Rows from block 2 of a small self-supervised image encoder, named by matrix and row number. Each number is 128 + 32 x the weight over its row's rms, rounded and kept within 0 to 255. All counts start at 0. Numbers have three digits each. After the name is the row's rms in percent of the matrix's.
After each channel's rows are labels from the 100 images, of 14848, where the channel reaches its highest value: "strongest on" is what is common among them. Only what is clearly more common there than usual is listed. The data: telescope images of galaxies (Galaxy Zoo DECaLS).
# conv: 3x3 conv (model.blocks.2.conv.weight, 64x64x3x3, each kernel summed), inputs 0-63

conv.24 096:099125101137144197151112110135128120083150150092120098189152079126143120121086130124157163151115175134126136135124162052112112123128119104123092114109114251138122072095106055104154149096118112
strongest on: shape: featured or disk; edge-on disk: no; spiral arms: yes

conv.56 098:078108155175086107116128095092078128112176103149129120122178121203192079176118116154139135139147112124100135135129088113138134118095125146112128106106103140110224167107123097101058083182112127
strongest on: shape: featured or disk; edge-on disk: no; spiral arms: yes

conv.10 104:077124088102141123109145228151136097126087106163102131145111126101145123123107132112097128118122163091153125143088139106125111202145196093098114153145112140118091123163229140124130174179174155
strongest on: roundness: cigar-shaped

conv.14 101:096164128119168180128100111126135112091110105107077121118077164131116094158130089189143196080133081117068095139147114143143160141135135169114063130109143121129120181142150033125155130112130188
strongest on: edge-on disk: no; spiral arms: yes

conv.11 110:125112110125170150123127124122161139127105154184149112133066094118138175119124103119191131107120060153114172131115205119205075108092146147148144116098121038130161148108120111057138145104096138
strongest on: shape: featured or disk; edge-on disk: yes

conv.32 096:093067130126095126072133119100136158097222148091112154131130169112089081113118126073112136134144120149108096127129114041109104101211112137183149132125126077127099117137103113084132156088160107
strongest on: roundness: round

conv.44 096:130120118136194121084133115124077145119107001059131140190155146112099116114119103125130179152070166113129164106142148159083089113098139163117122100098139117186128153094156147097124128134122142
strongest on: shape: featured or disk

conv.61 106:107116109116147087167134103100060122201133108156085099155113157105160065119180125147146125234149109107131117163144106166132098115065147136151122100074098141113114159095143129127145102147096181
strongest on: edge-on disk: yes; roundness: cigar-shaped

conv.3 093:086188142157093140137144157081080129125131170131115090100170084085132063135107132175109120155066122126095152163178090101137091146110081144103126070117092129130174143151192107171103116152085156
strongest on: shape: featured or disk; edge-on disk: no; spiral arms: yes

conv.60 091:117075072134228134131139143143109152138150119084135091113106091167109163063146148077166093140132145152088099142131108105082181130132121104134143178125186155157156093131066145107070130133102131
strongest on: shape: featured or disk; edge-on disk: no; spiral arms: yes

conv.34 099:142170141147146117161155131137130117091159180107126101114089110096075130061092142106134134127088128090103090095221102123098046174103132123088161103088126124103102150133137082174112097177117166
strongest on: merging: merger

conv.62 093:096114184133142116135121195211126143118225073116102124108072135217155094105123126124096127126149122108177115116137125097134074122105082139136119099147125149156122123135166127136155184088128150
strongest on: edge-on disk: no; spiral arms: yes; bulge size: small

conv.50 116:172163087120113115072169155125139121099093124140128125115075137170150122146166062100036111156107126088182070165098095171155074118124179122110139108170181125125145112097126101107096163137118140
strongest on: roundness: round

conv.21 097:086084128141113125145160120119169156199102131136120150144111159121143123082112160130105143171107138121143149100002111114158132250159125126123116137105140087138092136145131113143143178116142143
strongest on: roundness: cigar-shaped; edge-on disk: yes

conv.41 103:133106120147039181136096119143154152114161111046083130155163140123123134116131144138101172149117178153124158159105156112161166086176131131049119119118141196192123140097155109130086134127175113
strongest on: edge-on disk: no; spiral arms: yes; spiral winding: tight

conv.49 092:124083133099073087221144078116149080176153132140087162114121137111109105147085101170140114141088181092110156094140164119112134150109111148104170117111053171170160127186148123127142110100097105
strongest on: shape: featured or disk; edge-on disk: no; spiral arms: yes

conv.47 095:132047108150163129088128131092102140141154027107134133122168097185135142082101121115126142097106106158148210124151114132054098129137157155162160140110133063152173110127106161106107110128113156
strongest on: shape: featured or disk; edge-on disk: no; bulge size: small

conv.48 097:096133132162122150165112011116093152096131138139128037119111137101117179137134137142150131136157156186121122106118089103138156123101099121145182126066110150132178142141188118135170171097090110
strongest on: spiral arms: yes; bulge size: small

conv.55 108:141134095123116108162162146138082139163140136133078104117107102192121077085091188163180114126112109177166111118127155125056122118119127149115161200130113119116099164121159112150126186107225117
strongest on: edge-on disk: no; spiral arms: yes

conv.30 073:114148087126181070142163133147154117155058115127129166102104158094132174141105124103105097142089154143137093150139142094155119141154074104114096119106082159255109133156120157115124112119092147
strongest on: merging: merger