Weights of a small self-supervised image encoder.
Data: trained on telescope images of galaxies (Galaxy Zoo DECaLS), 47.5 epochs.
Rows from block 6, named by matrix and row number. Each number is 128 + 32 x the weight over its row's rms, rounded and kept within 0 to 255. All counts start at 0. Numbers have three digits each. After the name is the row's rms in percent of the matrix's.
# conv: 3x3 conv (model.blocks.6.conv.weight, 144x96x3x3), inputs 18-26, a 3x3 kernel for each
conv.0 097:110112127128138160125119116093093101096107108115132117165129111199131124094097082157087147158151153112086145131122152087093125112132123099129179130133222064110144098129117084133079068174154122093141123094150137149193172178102123214173088203187
conv.1 101:133130128098091105112128114141137110175138137149157134152127143122152149168156138106115090157141113149109133102133106137147162125123140095100091104110123145172122117144092132150156110132128120132130114155140126135120064146107136098072177146134
conv.2 099:122058117132101177154115120119135165130137104130139148146140133096120068081138135078092068117106079121096098085062104092121143122154152170136127127106095106123113142120094162145129137110055139167162164163125154108125142177147164137118163125142
conv.3 095:071115137132145139122169184121098094203179121113157139177156121092126167119109104113104112162117104145092106120131153110106095125132163137114100097125112110128110135134135064120093152154167117120133106143125113131117162154158160128106133146125
conv.4 093:117143117135157141120130123113135159162144198150132096159109168093115141081103106149146094195123133170109080126138137187168176112098078154138178174152118052053050140104128139149158135121138108151160049113162113127141114135090157167187167165145
conv.5 095:074088133122111123159114173212205154182117115096118096145149125133154106150161145142092080169129102177119084123155092125154134076085117114102138138074081126104117103115096123126099094135162182150187082135139077139161093114093099149139115139078
conv.6 100:142098151152136159113125166086112124164166104080085055121097106039065105164179147136154130089062126086116118116093096114101086106110123117092124150193148152190189117105129118127121142154138152115097132123107102074064072075118154183155111142098
conv.7 108:089145168116165179123157149138159066105158141101130126200149146161157159110140109162166158118129138164144141137143134126111121093091126132112099187122139161143155159144128102156135136144123115149164083118136113147131065095068078130135134118112
conv.8 093:133050090112098115154088125134123132137120153110090072125123138130133135121104116098078082111119139116113154143177180164191181101152125103094076115146124137167113073091107141128135122123126140130139117101102159142142169171131187143105152125074
conv.9 095:164105113120077100151086102107169179114111107114114092145134127111092105112124108154137092128158117115076061129153121132134118144134143091129167128126169080117111095127123119150155113121106123140156102102133115127159151142141173188208154157130
conv.10 099:088139140121114152112079132113099050187183156126086053160146172121106085116126116070097103114083119099091122095134105148181122083116085069107120133131114162156172083094051126167136137162118165120161126109137093116147076102085122169112115132112
conv.11 098:126154190131123150141149165152180138067092141061101118143098155159058122139054085124126108149141118058068060140167140157178158129158116175146141055118110130081115157162149135121155129148120132174147113089136150074107128178140085141145109115076
conv.12 091:101103146088124081121117157109141103171205159174165101162140202137117109141150146114101164166083128182095154102150086174243188110127143124103074074107098109158128178127171047063122143138180115086104108118137145127142099095112179177175183162155
conv.13 092:136150174108128179119102161187127141141098131112107143188120159134119168136108122127112157078121135115151168096122127137143121162130142097122109118145152113110160129162160118086130188122140175140132109076151128145166112126138103137081050064106
conv.14 106:037058034051077034087117066110080076105126108096114130147151133123124103112124139111063127191112127155129123126103147136087114102067118134139112131150154122153155096123101078082100116122106118142131111169128140121140181116193221139196199144190
conv.15 097:082109070144214103130139123077126105119149158134152115181147174129105097124141096124108092136167084108144059063092089082131126078059043180108163142133162127117128098105094124125093142111151162169186133131113150161129152164104234185153168133101
conv.16 097:107170151085123115110119075180158156159121138186150156141134121096123133116094093032128122120116105104073156157101142190111171185185255132133126099104156065118122148146108168159092140151153105146172115127127151152138166099130132091127114103162
conv.17 095:113080119102103120126139158177156141133150108105129104068092089144138140109122130121104157113114118145144130066125090136155099130128086083150111139113140148122156133106173164151144132138113172127180133117154161090101147171124157155061122099084
conv.18 099:105108133093103093102075068102137126165155147106104179101124130136121107125141156083129158087100124074102136169149130146137161184150145181143151147115148169136158164147201137183188138160178075133154139150136123127137073130118127126123117101127
conv.19 103:171120196175078192165057179152135120148147164139139099160133151089103117102099125165123118169119095141122116109097117061064104144150175095101140088101153083114156156142142164142174089099111165151137161165177122138141056128119052095093107119131
conv.20 098:135118104120116166107110135150142134139135153145143133148139131110129067121108081142105113123070082093081099101142106140197158074142109111087108083099130115134162124126091131145162114134120167121175127079148143132177174169127163151118166170136
conv.21 092:130116102149136092141105068163168188140117178108118132137122115124133116121136143064045059174073157181118172102118094150126104164103057136143117127112095148114115064117110144124138114091133109138158110158131117137155133174189171166195119115141
conv.22 100:100085091132117098115099082164198193134096136150148213167170128161159162163160161166127082099134075150136074149074114156089144147093125091137089087169117100106098153146170148145150116128122156133104108063090140124153117123081143115100123154131
conv.23 091:114135179141144145123102148071103136060118129099134099168169185133133082108150142115157193101094127176113134193183140218187158115120149115059144142136157126134124151123090084116133121159192066133104058079072051080089146150143204156160179122160
conv.24 100:103137081133168138116058110098171126178192155139118054163154113141136135167169173054125112132156101099123133045058043122118106106110103115127062136133111102159123146139071171153104207160121151173106175134131136127116112133104133162116123132094
conv.25 095:120131116077101108078098101147127181123078118125123110129151124072104058123150134161116131134107125097105068113068148202072167208113201111115087167161154144149186156133106178134074170170141092121099098124082114093093141112121134110128150123097
conv.26 111:136113071150131071192157116138192142137124142112130172152102127149122172148177141158183143178173164148188166088107080118117138063107133127150146141157159156167180091103087114133098099123125158124131131102109165181165094114119107139119100132140
conv.27 099:137095117185142086200172090140157180117112177133124137166161139105132151098084087068135121094133119109100157162127084181190134120201155156168143129140148081150097153103067172185102132171232152125098138124117108114122132108112099166137100176119
conv.28 099:102138115097079098111097120154188108131112044133108073138172138148199208147071102104149201066182157041108137156177158172217173124171135145153157119146129074118106139210122139187153136140098107127116175160119170149108175129181171108131133108102
conv.29 102:106153178123123139133123065100162140054123188079160254065093191110096128147132112114133077132119081130136077138154157124118162141107117141114085160107107193151161058098102100127134110122175096151134087179151122177191106114106081109183104105212
conv.30 094:169096146095087195118082114149171128146166077145108126158146124068057069108102107157071110164073132141114148118096112145131129124131113156122129142098124150095090090089111165093130149131145108155092116113087194156169152146146100104091140127116
conv.31 098:167180164135145149156171159198187154180146079182080054103143147065127103093092087144146143197136136144127143091098148131159183131143163132106091107101127116064091133131145188143110223205149143121105116118081176161123120138070224164120120119094
conv.32 107:145183142105193122125179132162179154133132137104124094167150165085105073082110110147116078182161115135123113079087120121111094145153085149177145118126126092134110078082068183129151190172206137160130119178112133136116125101102164142189117118123
conv.33 103:152136149065101130117117145093144089138178138090136097184167128147124102081078088107112084104167183175190138118135133188216175144137090126149154111122137135117148135160104100148074073129044093090081122121093082116098080135074162233169088123071
conv.34 108:171111111140130150139105127090101096070179080115112090104121103156182127140078096024135191091165216124154192108150147128153138133101103161146167151182206164177194108124122116140120164167126113077071115108055115045071098120144067140099112169138
conv.35 094:123090081111128126149118126153117103126112111140136100138159130179218149112123124159108095113108127134113155055075057102103084112073075123118086113111061138166137119124115122097111166087118139116174126149143121141143141147112123157141064147129
conv.36 092:149133173180169172133137132140173154113157134098139142093130163111110117119091090172125112166145131112108075166167220175167188110160107076086110099109131112142125084074067107113112110115119077033085114132128111105113147168188135168154119133119
conv.37 096:088099058057055032028000028131132068125148082077131118134097148171150122139137117050117132044158130102074124168168149147133152192167167114152117107164101046081073130132113124101112150159134177130139151133141120155153194200101169198092202228160
conv.38 095:122139150085106132119145161142144186131110108173188106136091083149132129098151093097130147050122155082149155107094150130100123133098116098166150115154145100185170111092083153136167180203183143157180153123170148179221144117125066087058081115075
conv.39 108:123136153114136148120138123081106118115107099092179104114121121065185128154146110156089080176075050182081095161119151158097114150132132111141130101116106084088130129171122120196181083121163111114145107159161081123133119106142110080092142162111
conv.40 106:143153136159161136107095101134108070095086125153168154137093141142091124149122125152131103108145083099170110151155176164195136112138067089083108129126127123150147127121118056127053112121189143122113098139153141136128111121099175162195109130093
conv.41 091:134094129134101164142130166106128151118167133098143175092107107134092072146114131103115096151119124157137078157136154122107134116110109120129112162200139157133090039078074110157187121190157133146134157160162163161178085066082093090092087059079
conv.42 093:082085051096126086093155111188121113171114126071108138113105117096126147135163141149143127120132124115146149176153124122110154073114106098108142148151126132139120056074057050130108097130108105101087093129118162186146196186183179158183130151186
conv.43 102:057133167102115143120129180120111114151150156150169088195115171123062078158151174139132141170181154144131133115063066109061066118104107158171174114099104094097072136127116130134092099084109107135157126154191094142112097122125150169172131147122
conv.44 089:147141129178135119127114135142122166121131165133151117121131138096138115078166125154072111158129074181121085103095127062085148110071117108145137120114120139097113151094111119135125176117140169097131153135138137135090173144142167152117153120110
conv.45 103:151129145155144112152133073223131144207108125123099147157123118127119073140156136137109143143107143188145172130110093153131117170145115142158176113147152101118142184148146190168132130157150124121171141123175174151159172166091214147122116110125
conv.46 111:107101084152166078173203107150154146112131146121115139125057121132111066175109081152091133124083087106115084150125167175106105163127074118147126123139137116125124140167129109128137138143154113089074074119095155146124142156169141104112130111122
conv.47 100:149159173104094120115096091150097160090047103095106072121132155095180102100116090121152135127143113098120086108109104151125098116147116125090132123080086173081136104118158099127168121126110133146161106149176145123126119133167139132147165131113
conv.48 100:105130140058107158058098123143181131086129085128166138132146120091117089071102095137114159109144155070076111108097128137107121145143166109134114101112069143096124122096136111109081182208114093138141141127106128156139162140155162104088173147130
conv.49 101:139135146117126093129141154156170153157155104201184150063068049213227242166126135115108093162135141163134156139157101122130100147136129104130102095097095115151159138140121122103145133137082134129159112089121137158129076113090148173122194184150
conv.50 106:079141207091045112203112109095123172132119111163142105088122138141131115132121059091115119156103099192147105121108172092114132094148182116143150129131163155103101078112161158147191150149077085129211149114127165106136066125138147128078178177155
conv.51 105:147080165202109234190142193127176132095134095131164096135137155158188101101164143130083110142069139129074144182155166178097187161142160115128136095117147138151149117134136047134150118153159131097152129123139149134157100129114110116135117148164
conv.52 096:123106123144164150098085121098097092176137113104129113090173166173197182093079010136125110179168111152120078183131142152080105205076105116118093130165135131135168095108134102121138141099117117148142151194155090109130140134122092110061088100090
conv.53 099:098131110151096099121122130122166120121127113119109113132174109066128101170167092139113178219104147173126155117128117163165148132123146114102144074121129085131113113117139103127120120159140120099127091082152073062138107106135182153156126061106
conv.54 100:143136148153162182100092128098149108124134067123132119160190155102120117154098112149124128128105115107111120186199203128135155140109096081053095107093105127159121141174101142149116113135081115134115115114139098060100182130105156152134078107105
conv.55 093:158174116158138106148146135149141160165160134149156135120089099129121142111070085117134114090093130117158170150156111095130104157164145074106117112140154099158158067135106123156137115092094149169143189197142148154116141188170096142164123155167
conv.56 101:118110135089074084088082126156189132195168145190163112126085134186165181123128110126110139142143154132122143103107130114121116100089072114120139163194147107183141164131113145189150099124114132108116148132150072103107182157159201231188165171093
conv.57 088:098124117125117136163160174166186151091082040108088053121123106159113137121090143143122081178151095159132075140133098112107111095074105161145170128117145121112130115145124178147201108098169186173203093095127121102095088155082068139107081118076
conv.58 103:121122123148124143138142143196212207098125116095092099162141108097120079051088114134137153096130129125131137118074087129085108193197180132118132113106123103119123198124103176175137124175166096106178095110127136143134104104094127127101123129098
conv.59 104:248179164150095066114161098113130148150140113087094097143114151132139128100066089133122109148143099127129116146114093177170154121135167090148095114146115132161102173119152158144143123114106129103159167138162127105120168145068148153062129132124
conv.60 107:106118105051095111122129173119158107136113125130093149146148124122043094146075102155109114129106137133114155115089125152161159127104146145123111117153135104126117141093047142195167054121062140122110104090102103066094152124063107114115159157160
conv.61 090:140143116107140130116163130096112094148135092115131068132136102067087079096060055165125118197132167145110156178129100186138166168171163150117144105106112098125148048105111104146130144166131141179130147159079089121107101082075119118129098107130
conv.62 097:162141136180191144120108096085084126153146165139174130146120124138108124144160173138121105156171144183136098132145154111144160155165151099134125117141107150152140175178174157153158108121121158103133128106108134143132126121117176134144178151136
conv.63 098:084158117094157142111146150173139134119112097171119114095107101118148135112125120198125093176162116109109124118114107138123132080100059113117079117147099108156113168185191107086120091128119108134130122127144113134138127156131078068046123098079
conv.64 096:100124102118183107130130146151171083167199102167190137107077124177141183089158083099086096129093092148104064082126138067081113122104124132118139134134080096114121151134109160183161149163173116128079084132118123157153162156133117134110142162093
conv.65 100:132136139116109134157109138126174145174142138159158096133144167114146137115125077122145115150126096149125105101078106111124136166157135134115102114133146114133116100096091108101119089107128124113135106118127135138173093128083203193141142173124
conv.66 110:113104139139110130152128159152190171117141164174138148129162167129094129144147151107133149112123132106119202098087122139140144141156120166129104172140127210184161183144211142160142096089120172158132102113122116101072090108095147179152161141197
conv.67 093:134144154087110132140130127128137073227154126162119070067100182088132139141129117148134125137132123105124118117145101147176112179159081119117136102111131117110116102114048118176090128152144127080085176110100129093142170194177133146184211124145
conv.68 111:140125091178134121133111138120138100122102111123126118121090123141164138132174137095107170049150201081109190155131083160139145142118104112105101088121116090136146116064084124117084159167119165187130175200166165211138163145147137113093138110064
conv.69 104:072093150108075120152105156093127188102081154142093096175145133110142187139108114151171114160191139210167080092105097077094104059093084080103101113131122126147154111120091136123079047048080125119105134160151132165133061079065116168074116162083
conv.70 109:143117176152126159121159194123083062121121119145072081140096138133144144155117135079155203097145107078132150109165191160119189164109154100087097131104082179145164166100165160138176115147144154072121134114160131099132152103087138111077154103118
conv.71 099:128082093168090123171176168127099067095077115121158125108106113136159159110120109076115082117149152122124178174177193167171181137132152121109074119141136134135115164115129167119119139131137187175189156172169101119109097102070122127104123135141
conv.72 101:147157121096110111131180123096088073178199200148164175154099119118071079128144150134167130122169137134150115137157097124139087157126105107094153145109174138127161136147216132108117120102099151114099159155178082112177110118090103099100161173189
conv.73 109:153087158126080098143131132090060056151142148110153101141214200090129129137085103148097121134068097091087089084135122055124122083071103144119083131147147161171178110127126139144148129115096109132113132130141123128112051043045139194137109115114
conv.74 101:169147109139148169159157154099147127128164138140168116118132140078098106133138104102105111126153134125129143071067088131104112146089135097109109169141164106143140107084069134133107116072100100082090093081062135095090130129127159170142118124113
conv.75 103:154136110163156143137140114161146115118146111120127057120125150072070099098109101145131112109116126137133095071145091102140113080118092155168141171180123186123093132091093141103144112101147159130078148157147164145161148119097149125103138104064
conv.76 091:106131117153152157181162197145142096100124091125108131145090126140166153120092126173070121179123151130108136154150133163156141156149122133145147106121134125106109136134135111144112085071074152125111131151104142152111159154118112104164113096118
conv.77 103:122156175145169163145119127100158207103104162109108155098154185116141181073142105103129047132172132089087073165137153203179165163125165214136123173110134187166114090138160080116095139149180159141167156108124147146154102142156148113150170160137
conv.78 103:149194174140146142111126126074116073102121076104122065114099102124102160146135161133198233122162167181228155086135106126112102116089105166146147171159152145124125119119136078084125134126092123131140131148165159158153100077125138134159160169140
conv.79 102:120175182174177161122127108182123141099073094183172132132080091152137135137088104139151090149198083126118104163175153133178112138112129149112124125086128108134145161144128165120128171163138102105149105091080109092128159137162119117121153156145
conv.80 109:121148123152137137141135127039078052095212128143147084087149121154141103220155193072082119125106144112087143070058097162094115101072113156091091111116089093096068128116115181155140088124091131105103143169135147133146130111096094137100101078084
conv.81 108:148120128122078125128103163199151157120089090129169111110185119180166164103109114104131139075097153087075115151119154102134105187236161081086091091092097154117139161139080167155156176185160131161166155197184131152147153119120102107094131159108
conv.82 093:120131142124083131160082086128177146119099129113177146157065125130135127119169141096141074157132099164121089087105098159128167159152168106159141094130114078103090174107119171089077153127089141099116125122116104142146148139163164136160149163126
conv.83 100:145169122131112127196142156186153140164174167140160121142126112133130142117147110167100104186110088177102061118131120129082118218123152169096154176096121173115130091092153124077123143122145116105122104089100104095122158123150132114123148110096
conv.84 101:052100052114147052137153128115142117058070076119112113077076117123167121136106111166150095123107107088082099096095127119101115113123129127134118105108060127111080115070059130093110106135146161175162155100133137116159208170232185126177119118171
conv.85 108:149203187117148152137125118124151083098082026077081064164112136103107110100126144056185222081123136106116142071132098106141140146141113110176167115185159039106118122116092096140095104146094081134091105154130109126120125169185170139134131117105
conv.86 103:099122075144164127181127128222188183166104179145114173126080141135130137082117115140113089193104105192118116108106118108131114101113124114193169102157140076111106164167138060151116075106152171125151144119144082134168148194132121143141124145117
conv.87 109:126140154118114144101144109100150133111127129111105131079096088149093133174125114132172191079083147133121148140137077122165085110168035072139206090123167081128151087101092144140144100095120084106175134133175138135187061150150056127123055108119
conv.88 109:128084135093060086138139148111089182140185188136172158086127124066119120106129120068082120045107117090113154141155082154178089155134049149105088140096117198128139137142151163185167138192144162099115165138167140160149112146067145187095167203088
conv.89 100:103114196174119115122085133172122098104153125129149141062075127149086075125125127084139135159134138111097125102129150189170164158150164154114108069104108105103069149101113145138134138158157166207150123174199211204212143148104103166108096113113
conv.90 097:088120108068084068101110102131083095119160135157146135139166180078151116124114099099070158107065125111092120112103126168152133162108099105091075097109131140136122126143076205174151143208181173148150112101070122131112166139132159135115165145142
conv.91 091:155160166120156144100154143162158142139146118120144131135141137114157159063114076089077068121129111095130116116107149132155188132133164129119147125099117139128149120141112147139133178131138120126112116108132136114142123136124089126132150192157
conv.92 097:112156129180171139151136143112126146153166117117114092107148128131119090107116117101099081156168078122157074144137125151188179130137138125098101165094121167126147087126110132154189127130146124107131087113128109119112110173167140165134132127104
conv.93 097:108112145088114123105095164186155137154154153122166063069094069085078039114082110161201199116157123054070082094098116108139123051099109113124105138114142109139143130113092141168137195187204147160172087108111119124131121129173163150158053139099
conv.94 104:143154098102115114145103152130130122144150255147151193091127145138163124099132123135167101136138129153142133129148161122140125149114112127097087125139120094109118168119099157129124126110151152098129186148161109133152076097075109087127119103129
conv.95 102:105113123143139120199132089135142118142146197113179148141095106154178170092109081079119149105116141181152134098106151104154149099139092105141142116125119119176125140107085118120110092120130129136116131126087084124063184147151102079169083149198
conv.96 092:171116159134115141168091173139158135124151100105160103109163179105178179137131138122088093099074109135071079133131084146145153106112103129122116164168141116138172094080108122116153127165235145125136125108109090132155122121077128077087147102108
conv.97 088:095131125130142178115134142185157137160162134041105050132134161157109123118115139182142120144139157139183138141143142119085129191150199117113069094141089074083047131147122094110142123182167121094125080108111081147147165145158152184188160171166
conv.98 101:131124192158071131147074127098071096129093117098122107120147154068088097110100109185105141164084097129076079113092096063027074072053061082127098078079088053053082121146122117136094132127125128072120122142140080114114137153126132194155093135091
conv.99 097:090109161147136190139121164134145127158116155122131162146118146090108102093126080079099094124141117160142119118138120199213163191192176111111156081080105154112102104141184103070124134113134110129138088121117132173101161199123169160140126123147
conv.100 104:100124149105124136117160134132094117134062126126088150154164161122119160159163152168142144140142116144157136127141119167231207178226187104153155086100118102066061198135162171111138115042112146125125121132151158120154091123080094101089130117083
conv.101 100:130099145119086141125087137178099123156062076129144162063132141106255212070113139164176104160126084103119040162115103170117145123153177140116105142110100135163137084143197132138153107175165162121097152145098153119110173158122163077059125098084
conv.102 103:151199179152146163134124122072088102123132076115127108130144149156171146083054087134144141143133101139104078120072081121089101104114128085095091094092126141174197159161108107169171147172181116085148123164168111140168093131163131146122080151132
conv.103 105:124087098117115145129055065109121135107119156072100172141152108117158160063117130129107092138154142137122155139158137071054082098077086117139158164185168098128145112109109125149095093168134116126152166144114133175105112142105141145100124166093
conv.104 101:108136083138149109110114137137108103126137096126094088143166142123148121084105112091101161148099163113090142101135149132151121109099136140112150132141124120120115145113126143147134153127123147144156130122133089070109140105169149128129152106104
conv.105 093:146170158117089089121100098127100105120123099191161165162127165137153134147150113053068155040069144077105155095152102071131086074126107129097114151155151142134125043063127113098104168139101112123120139155136156111111092142082070116095097141135
conv.106 107:116123098114125080143109098073088083131151111091101098157119123141141121126091177136126092151124126156128110126096094154139120150173156151179155112118121075073142157183176139178224103124125063102174125122143072108114104125105147198118078109101
conv.107 098:118099085086068106168146150169171136206114172171101192125123133115106147159109126064147177074123119000100174089114130086144138138196158086184129106220075089145072180132157155127149164100114107156129164173143114125118158158131136133129163156224
conv.108 114:113081099094072106126108131080106114127135114089043048241224136089078073105124143129104126071089106104128101123132171129141146102148150120142171141151140132146138139148130113113110139140131106134102102087117126119143079085091116125125112143128
conv.109 105:114113139122127164125111155146119118227104104184140086141098152111137130112134119102143132098131144133154253118128123095153149070158169127110093143109158175159175085092093162080099213164193141085150157120111161153112141173122179152175191170220
conv.110 098:100073083139071140117066110171213146142113065185161088151139152102103101125108092133166147164135124097109128078089060100142152080148121130136128114151128141163171114155120113131111105118110145100097119130063148134087218232163154181146169206151
conv.111 101:097123045124121118130135093116115091095117085148138126110112112160091109106104160150155120149143165159139132148092095189157178087118116126159172136159132115100135174164078105153101131204114116113164058143111077146130179192182094141143123178180
conv.112 105:108057150124089137124165210071067064095171109126150092122147075103132076116115079079144139067132140110140114124122122094092134124146161120119142152157139132087167100036068112104116145181146147146134128119100100072080130141156116113121049095135
conv.113 098:135075107102129139131145160157111115156107131129138097127155156116122121067122107089087101115138170144160176114139135106142157093058084138169126141167134131142085131115064092122096109164140213155136133102125107144134097123100147134122134176114
conv.114 095:149165139149151157158103139152152120173207178130195118157135192150137113074104113083123117146145135133132103097090088129110122137141099079069060113113125098163168101063081139119146213186189103133151141132159085089098187205112129109087135159097
conv.115 101:156097191167171176167105146132167135153150113112124160110119142148218136091132140149134122145124148178141148133130109155136115149173122150104150115101136157092130116141071106180153139186132131127122143108110129142157160078110110077150118135184
conv.116 100:101142124074133128064096126129160138150072068163176153214161153177170233122093113100090131144103118160116121168135129122117079115125098090160132097125163111112148138085141116081098081071093132189196149130135179143149087097098148134098189172134
conv.117 112:118167114112142127080137116102190125142118106132103120101134127094139131059134084112173091080175110145219127122083102118084127138105112128163128149130131155102128116162070102193122132150114063111097119143110114123083153139066172164117203108104
conv.118 106:141074107141119132163130107083111157123148141163175202110120112130103134122136130154130132117102155144121140159173139156154150124148137086135143116132159085120124126135140130136155100140146097184098123185085114163107104110172100092129139140162
conv.119 089:139102135175145150121111138147165147116137163111135116179110112090068070134112132114078078114132093098093072147163159118121114122094069114092080121092103149140170126162144093140148138129131124118118118116109161138103130110087131172157121133100
conv.120 101:098088078128161160114098141149148181146084137128129181188175181071089125093085143121093138100130124066111055135133155144119119090132086125170146105164167066136169146146176121158115116161178137142174139058102160131169116197191114173143064123101
conv.121 098:161159101094138120140154191142135077163138102148146110079108114105087067126153152119098102121115099141147179131105143156140181198144168146079088125127154123151174138083112194151142164095082153152156147090089161114048127154110163127133084086128
conv.122 091:097110114131104110090088155169200128169166120111116084129107136102093119117114120105091117160101103140082113111130116153161154127113135148132128090128107127139131141151057098184076116192147159118089113125099136112100143099133162198149151139102
conv.123 102:113094140092095101117159134186163148163150116129138150135171168170161194189108114140139121102090083125145108152185167145142129112143107108102112113130157110143156162194147179158172090081077136104091167171132152098142165135145144129115086127098
conv.124 104:139085108121131125091123114137150144141178148101130087166152109157135108147130119126150166051104155105079123159127174129106138116123110093082081074100078088128095161165199146128145147141115092085087101139114114130112081099141129134132110117084
conv.125 094:067085077076092096082077096140115129125142143121144122131136107138180119100101105109088108156127084125113062131100130116093138154133154144134118121134129104102116140148150097142115136156131103098141077112140054077116190181172201143143185148129
conv.126 100:044118127171176146165165109153141147115116146167144143099110102112139114158173114103084115157167125114119077141182157146188138110153119128148110139134149186152137125141131135084139069096134124132144117133144173120155172176169136123135139104151
conv.127 101:162151156102112132089150110131127114183167102179161093235202181183158122064071103135059165086087139101146156169155134195191125150141110111160084117166116127142163061039079149184134220193107167141154116118121109148125159141152166130127168149159
conv.128 109:177165150134129144128103152228208077145146075215194096126107181108101153113112116114148151112140118136129134103135152054109119155169139127139121107121134093102155191139118131134116132108091136128150207185165150136100134156109057132117138146123
conv.129 096:140160152146153136125116152166142149162101124113108103146115137109155115132108082142120106174122102114075057117163145142188157122161146100072079113105108129138153091139121132085084141120094162117116141137135155116119109174156151170135131130108
conv.130 100:062125053089138140111103123089105114141094116107119076140147160104127145108068127084107117088127113067101077117103080188175183119138115118116108133150103156145146121159137100137195124147108154120175114097133153176175155167099137152159169166105
conv.131 089:100148105110129162076095155147124149164127131122115136176136134138157157104124105160138114135139122144083089108117131113153107067102045092111111098119076130117128142154145092174146161139172128127091141138131154166174115144163100119093069103056
conv.132 108:160124157143084132148123120134170138154185177079109085119155169136155136114134144082144142118128127092149146067083117129099152120142134090071141118106133130116145107059036188166176131192165139139154152182190113134155088141083156181143049121104
conv.133 105:154145137141102118143141107141167129141117136133101145089142164138108145119139159067120075102136100097151081120131144131150178119118086108099096178125110106103122154136193131125122135144163153139165128104097155138152168153126187143125180145156
conv.134 092:160112190171110149121134185184156158157120116121164104161169179131090109118115115139124148170147149171148159107110092135156103165124098097168110104080076082064095099103092060115098096157147112105139080097119087096090080121118079131092060102083
conv.135 082:109131100139100113127122122152102123135151116156117105148147095114138090101135112073064121126127100104096082107120082123108129121116136108130099100147151092119141121138104113157102143181139123152116120138119125130079129103094144157105110090070
conv.136 107:146122159118151118170172123153125112106086048081110140132102148077093204135134106119101164098151169087103084137158141142151139130129147142102114155137123111120094137135153086105129135168157162172163066069117124110095126129126130152138105099119
conv.137 102:144140156137124128071154121136123095109097084138099089147170111059136130099138121125123085215187092168121106036150228057144215097111147109124115119154158092113143123133088129159086215196109150138071114140140118112139119149174143129175122104129
conv.138 107:129123099119130102142109123142117094079098098078131055101140151131120119074084081162177219097190189103150161136124143134168180178163172178182169159132140148137145071094099126121116154132134080114109081104114111132121160148184135142178135111122
conv.139 098:101121100151153139199177144161165144149124067141115090111113111170124119132136122071120083134203104200171106166183154163119091099084117167192157185127150152138171030073074176161173205153140107135167166147117143145115121166151179195125171114117
conv.140 104:129074049103114062139158144130230249083111119124097124150086068098138121065088121078077037092109102114148115166160189144152171101076137135101123121103128120123143104118156085119177096152097086146159092108088101115090128236201079160143106119088
conv.141 092:137117149123098117134087102102156134136159145096151084139098147102083110115121120125157152169199164110125112088154116127164165136179163178164137141097092139108123089167098102186157115176121131135146094170132106187141123152093183209133139194140
conv.142 101:139122136123112126142167144151073169107093155155162143120109119067100095104101113212105114178103108161109094193176177172198132180185152117136130096102077107077078102099161191121231215167230125080138137138153130095113169139174132123130156173137
conv.143 096:112153120141142119088116121171178094201183106164139114144108141158136126092097184210139136189090088077116148184109113171135156095094114108117100075126080125178109055096080164129175225146131115127123139135143182119135167125124186125139194168139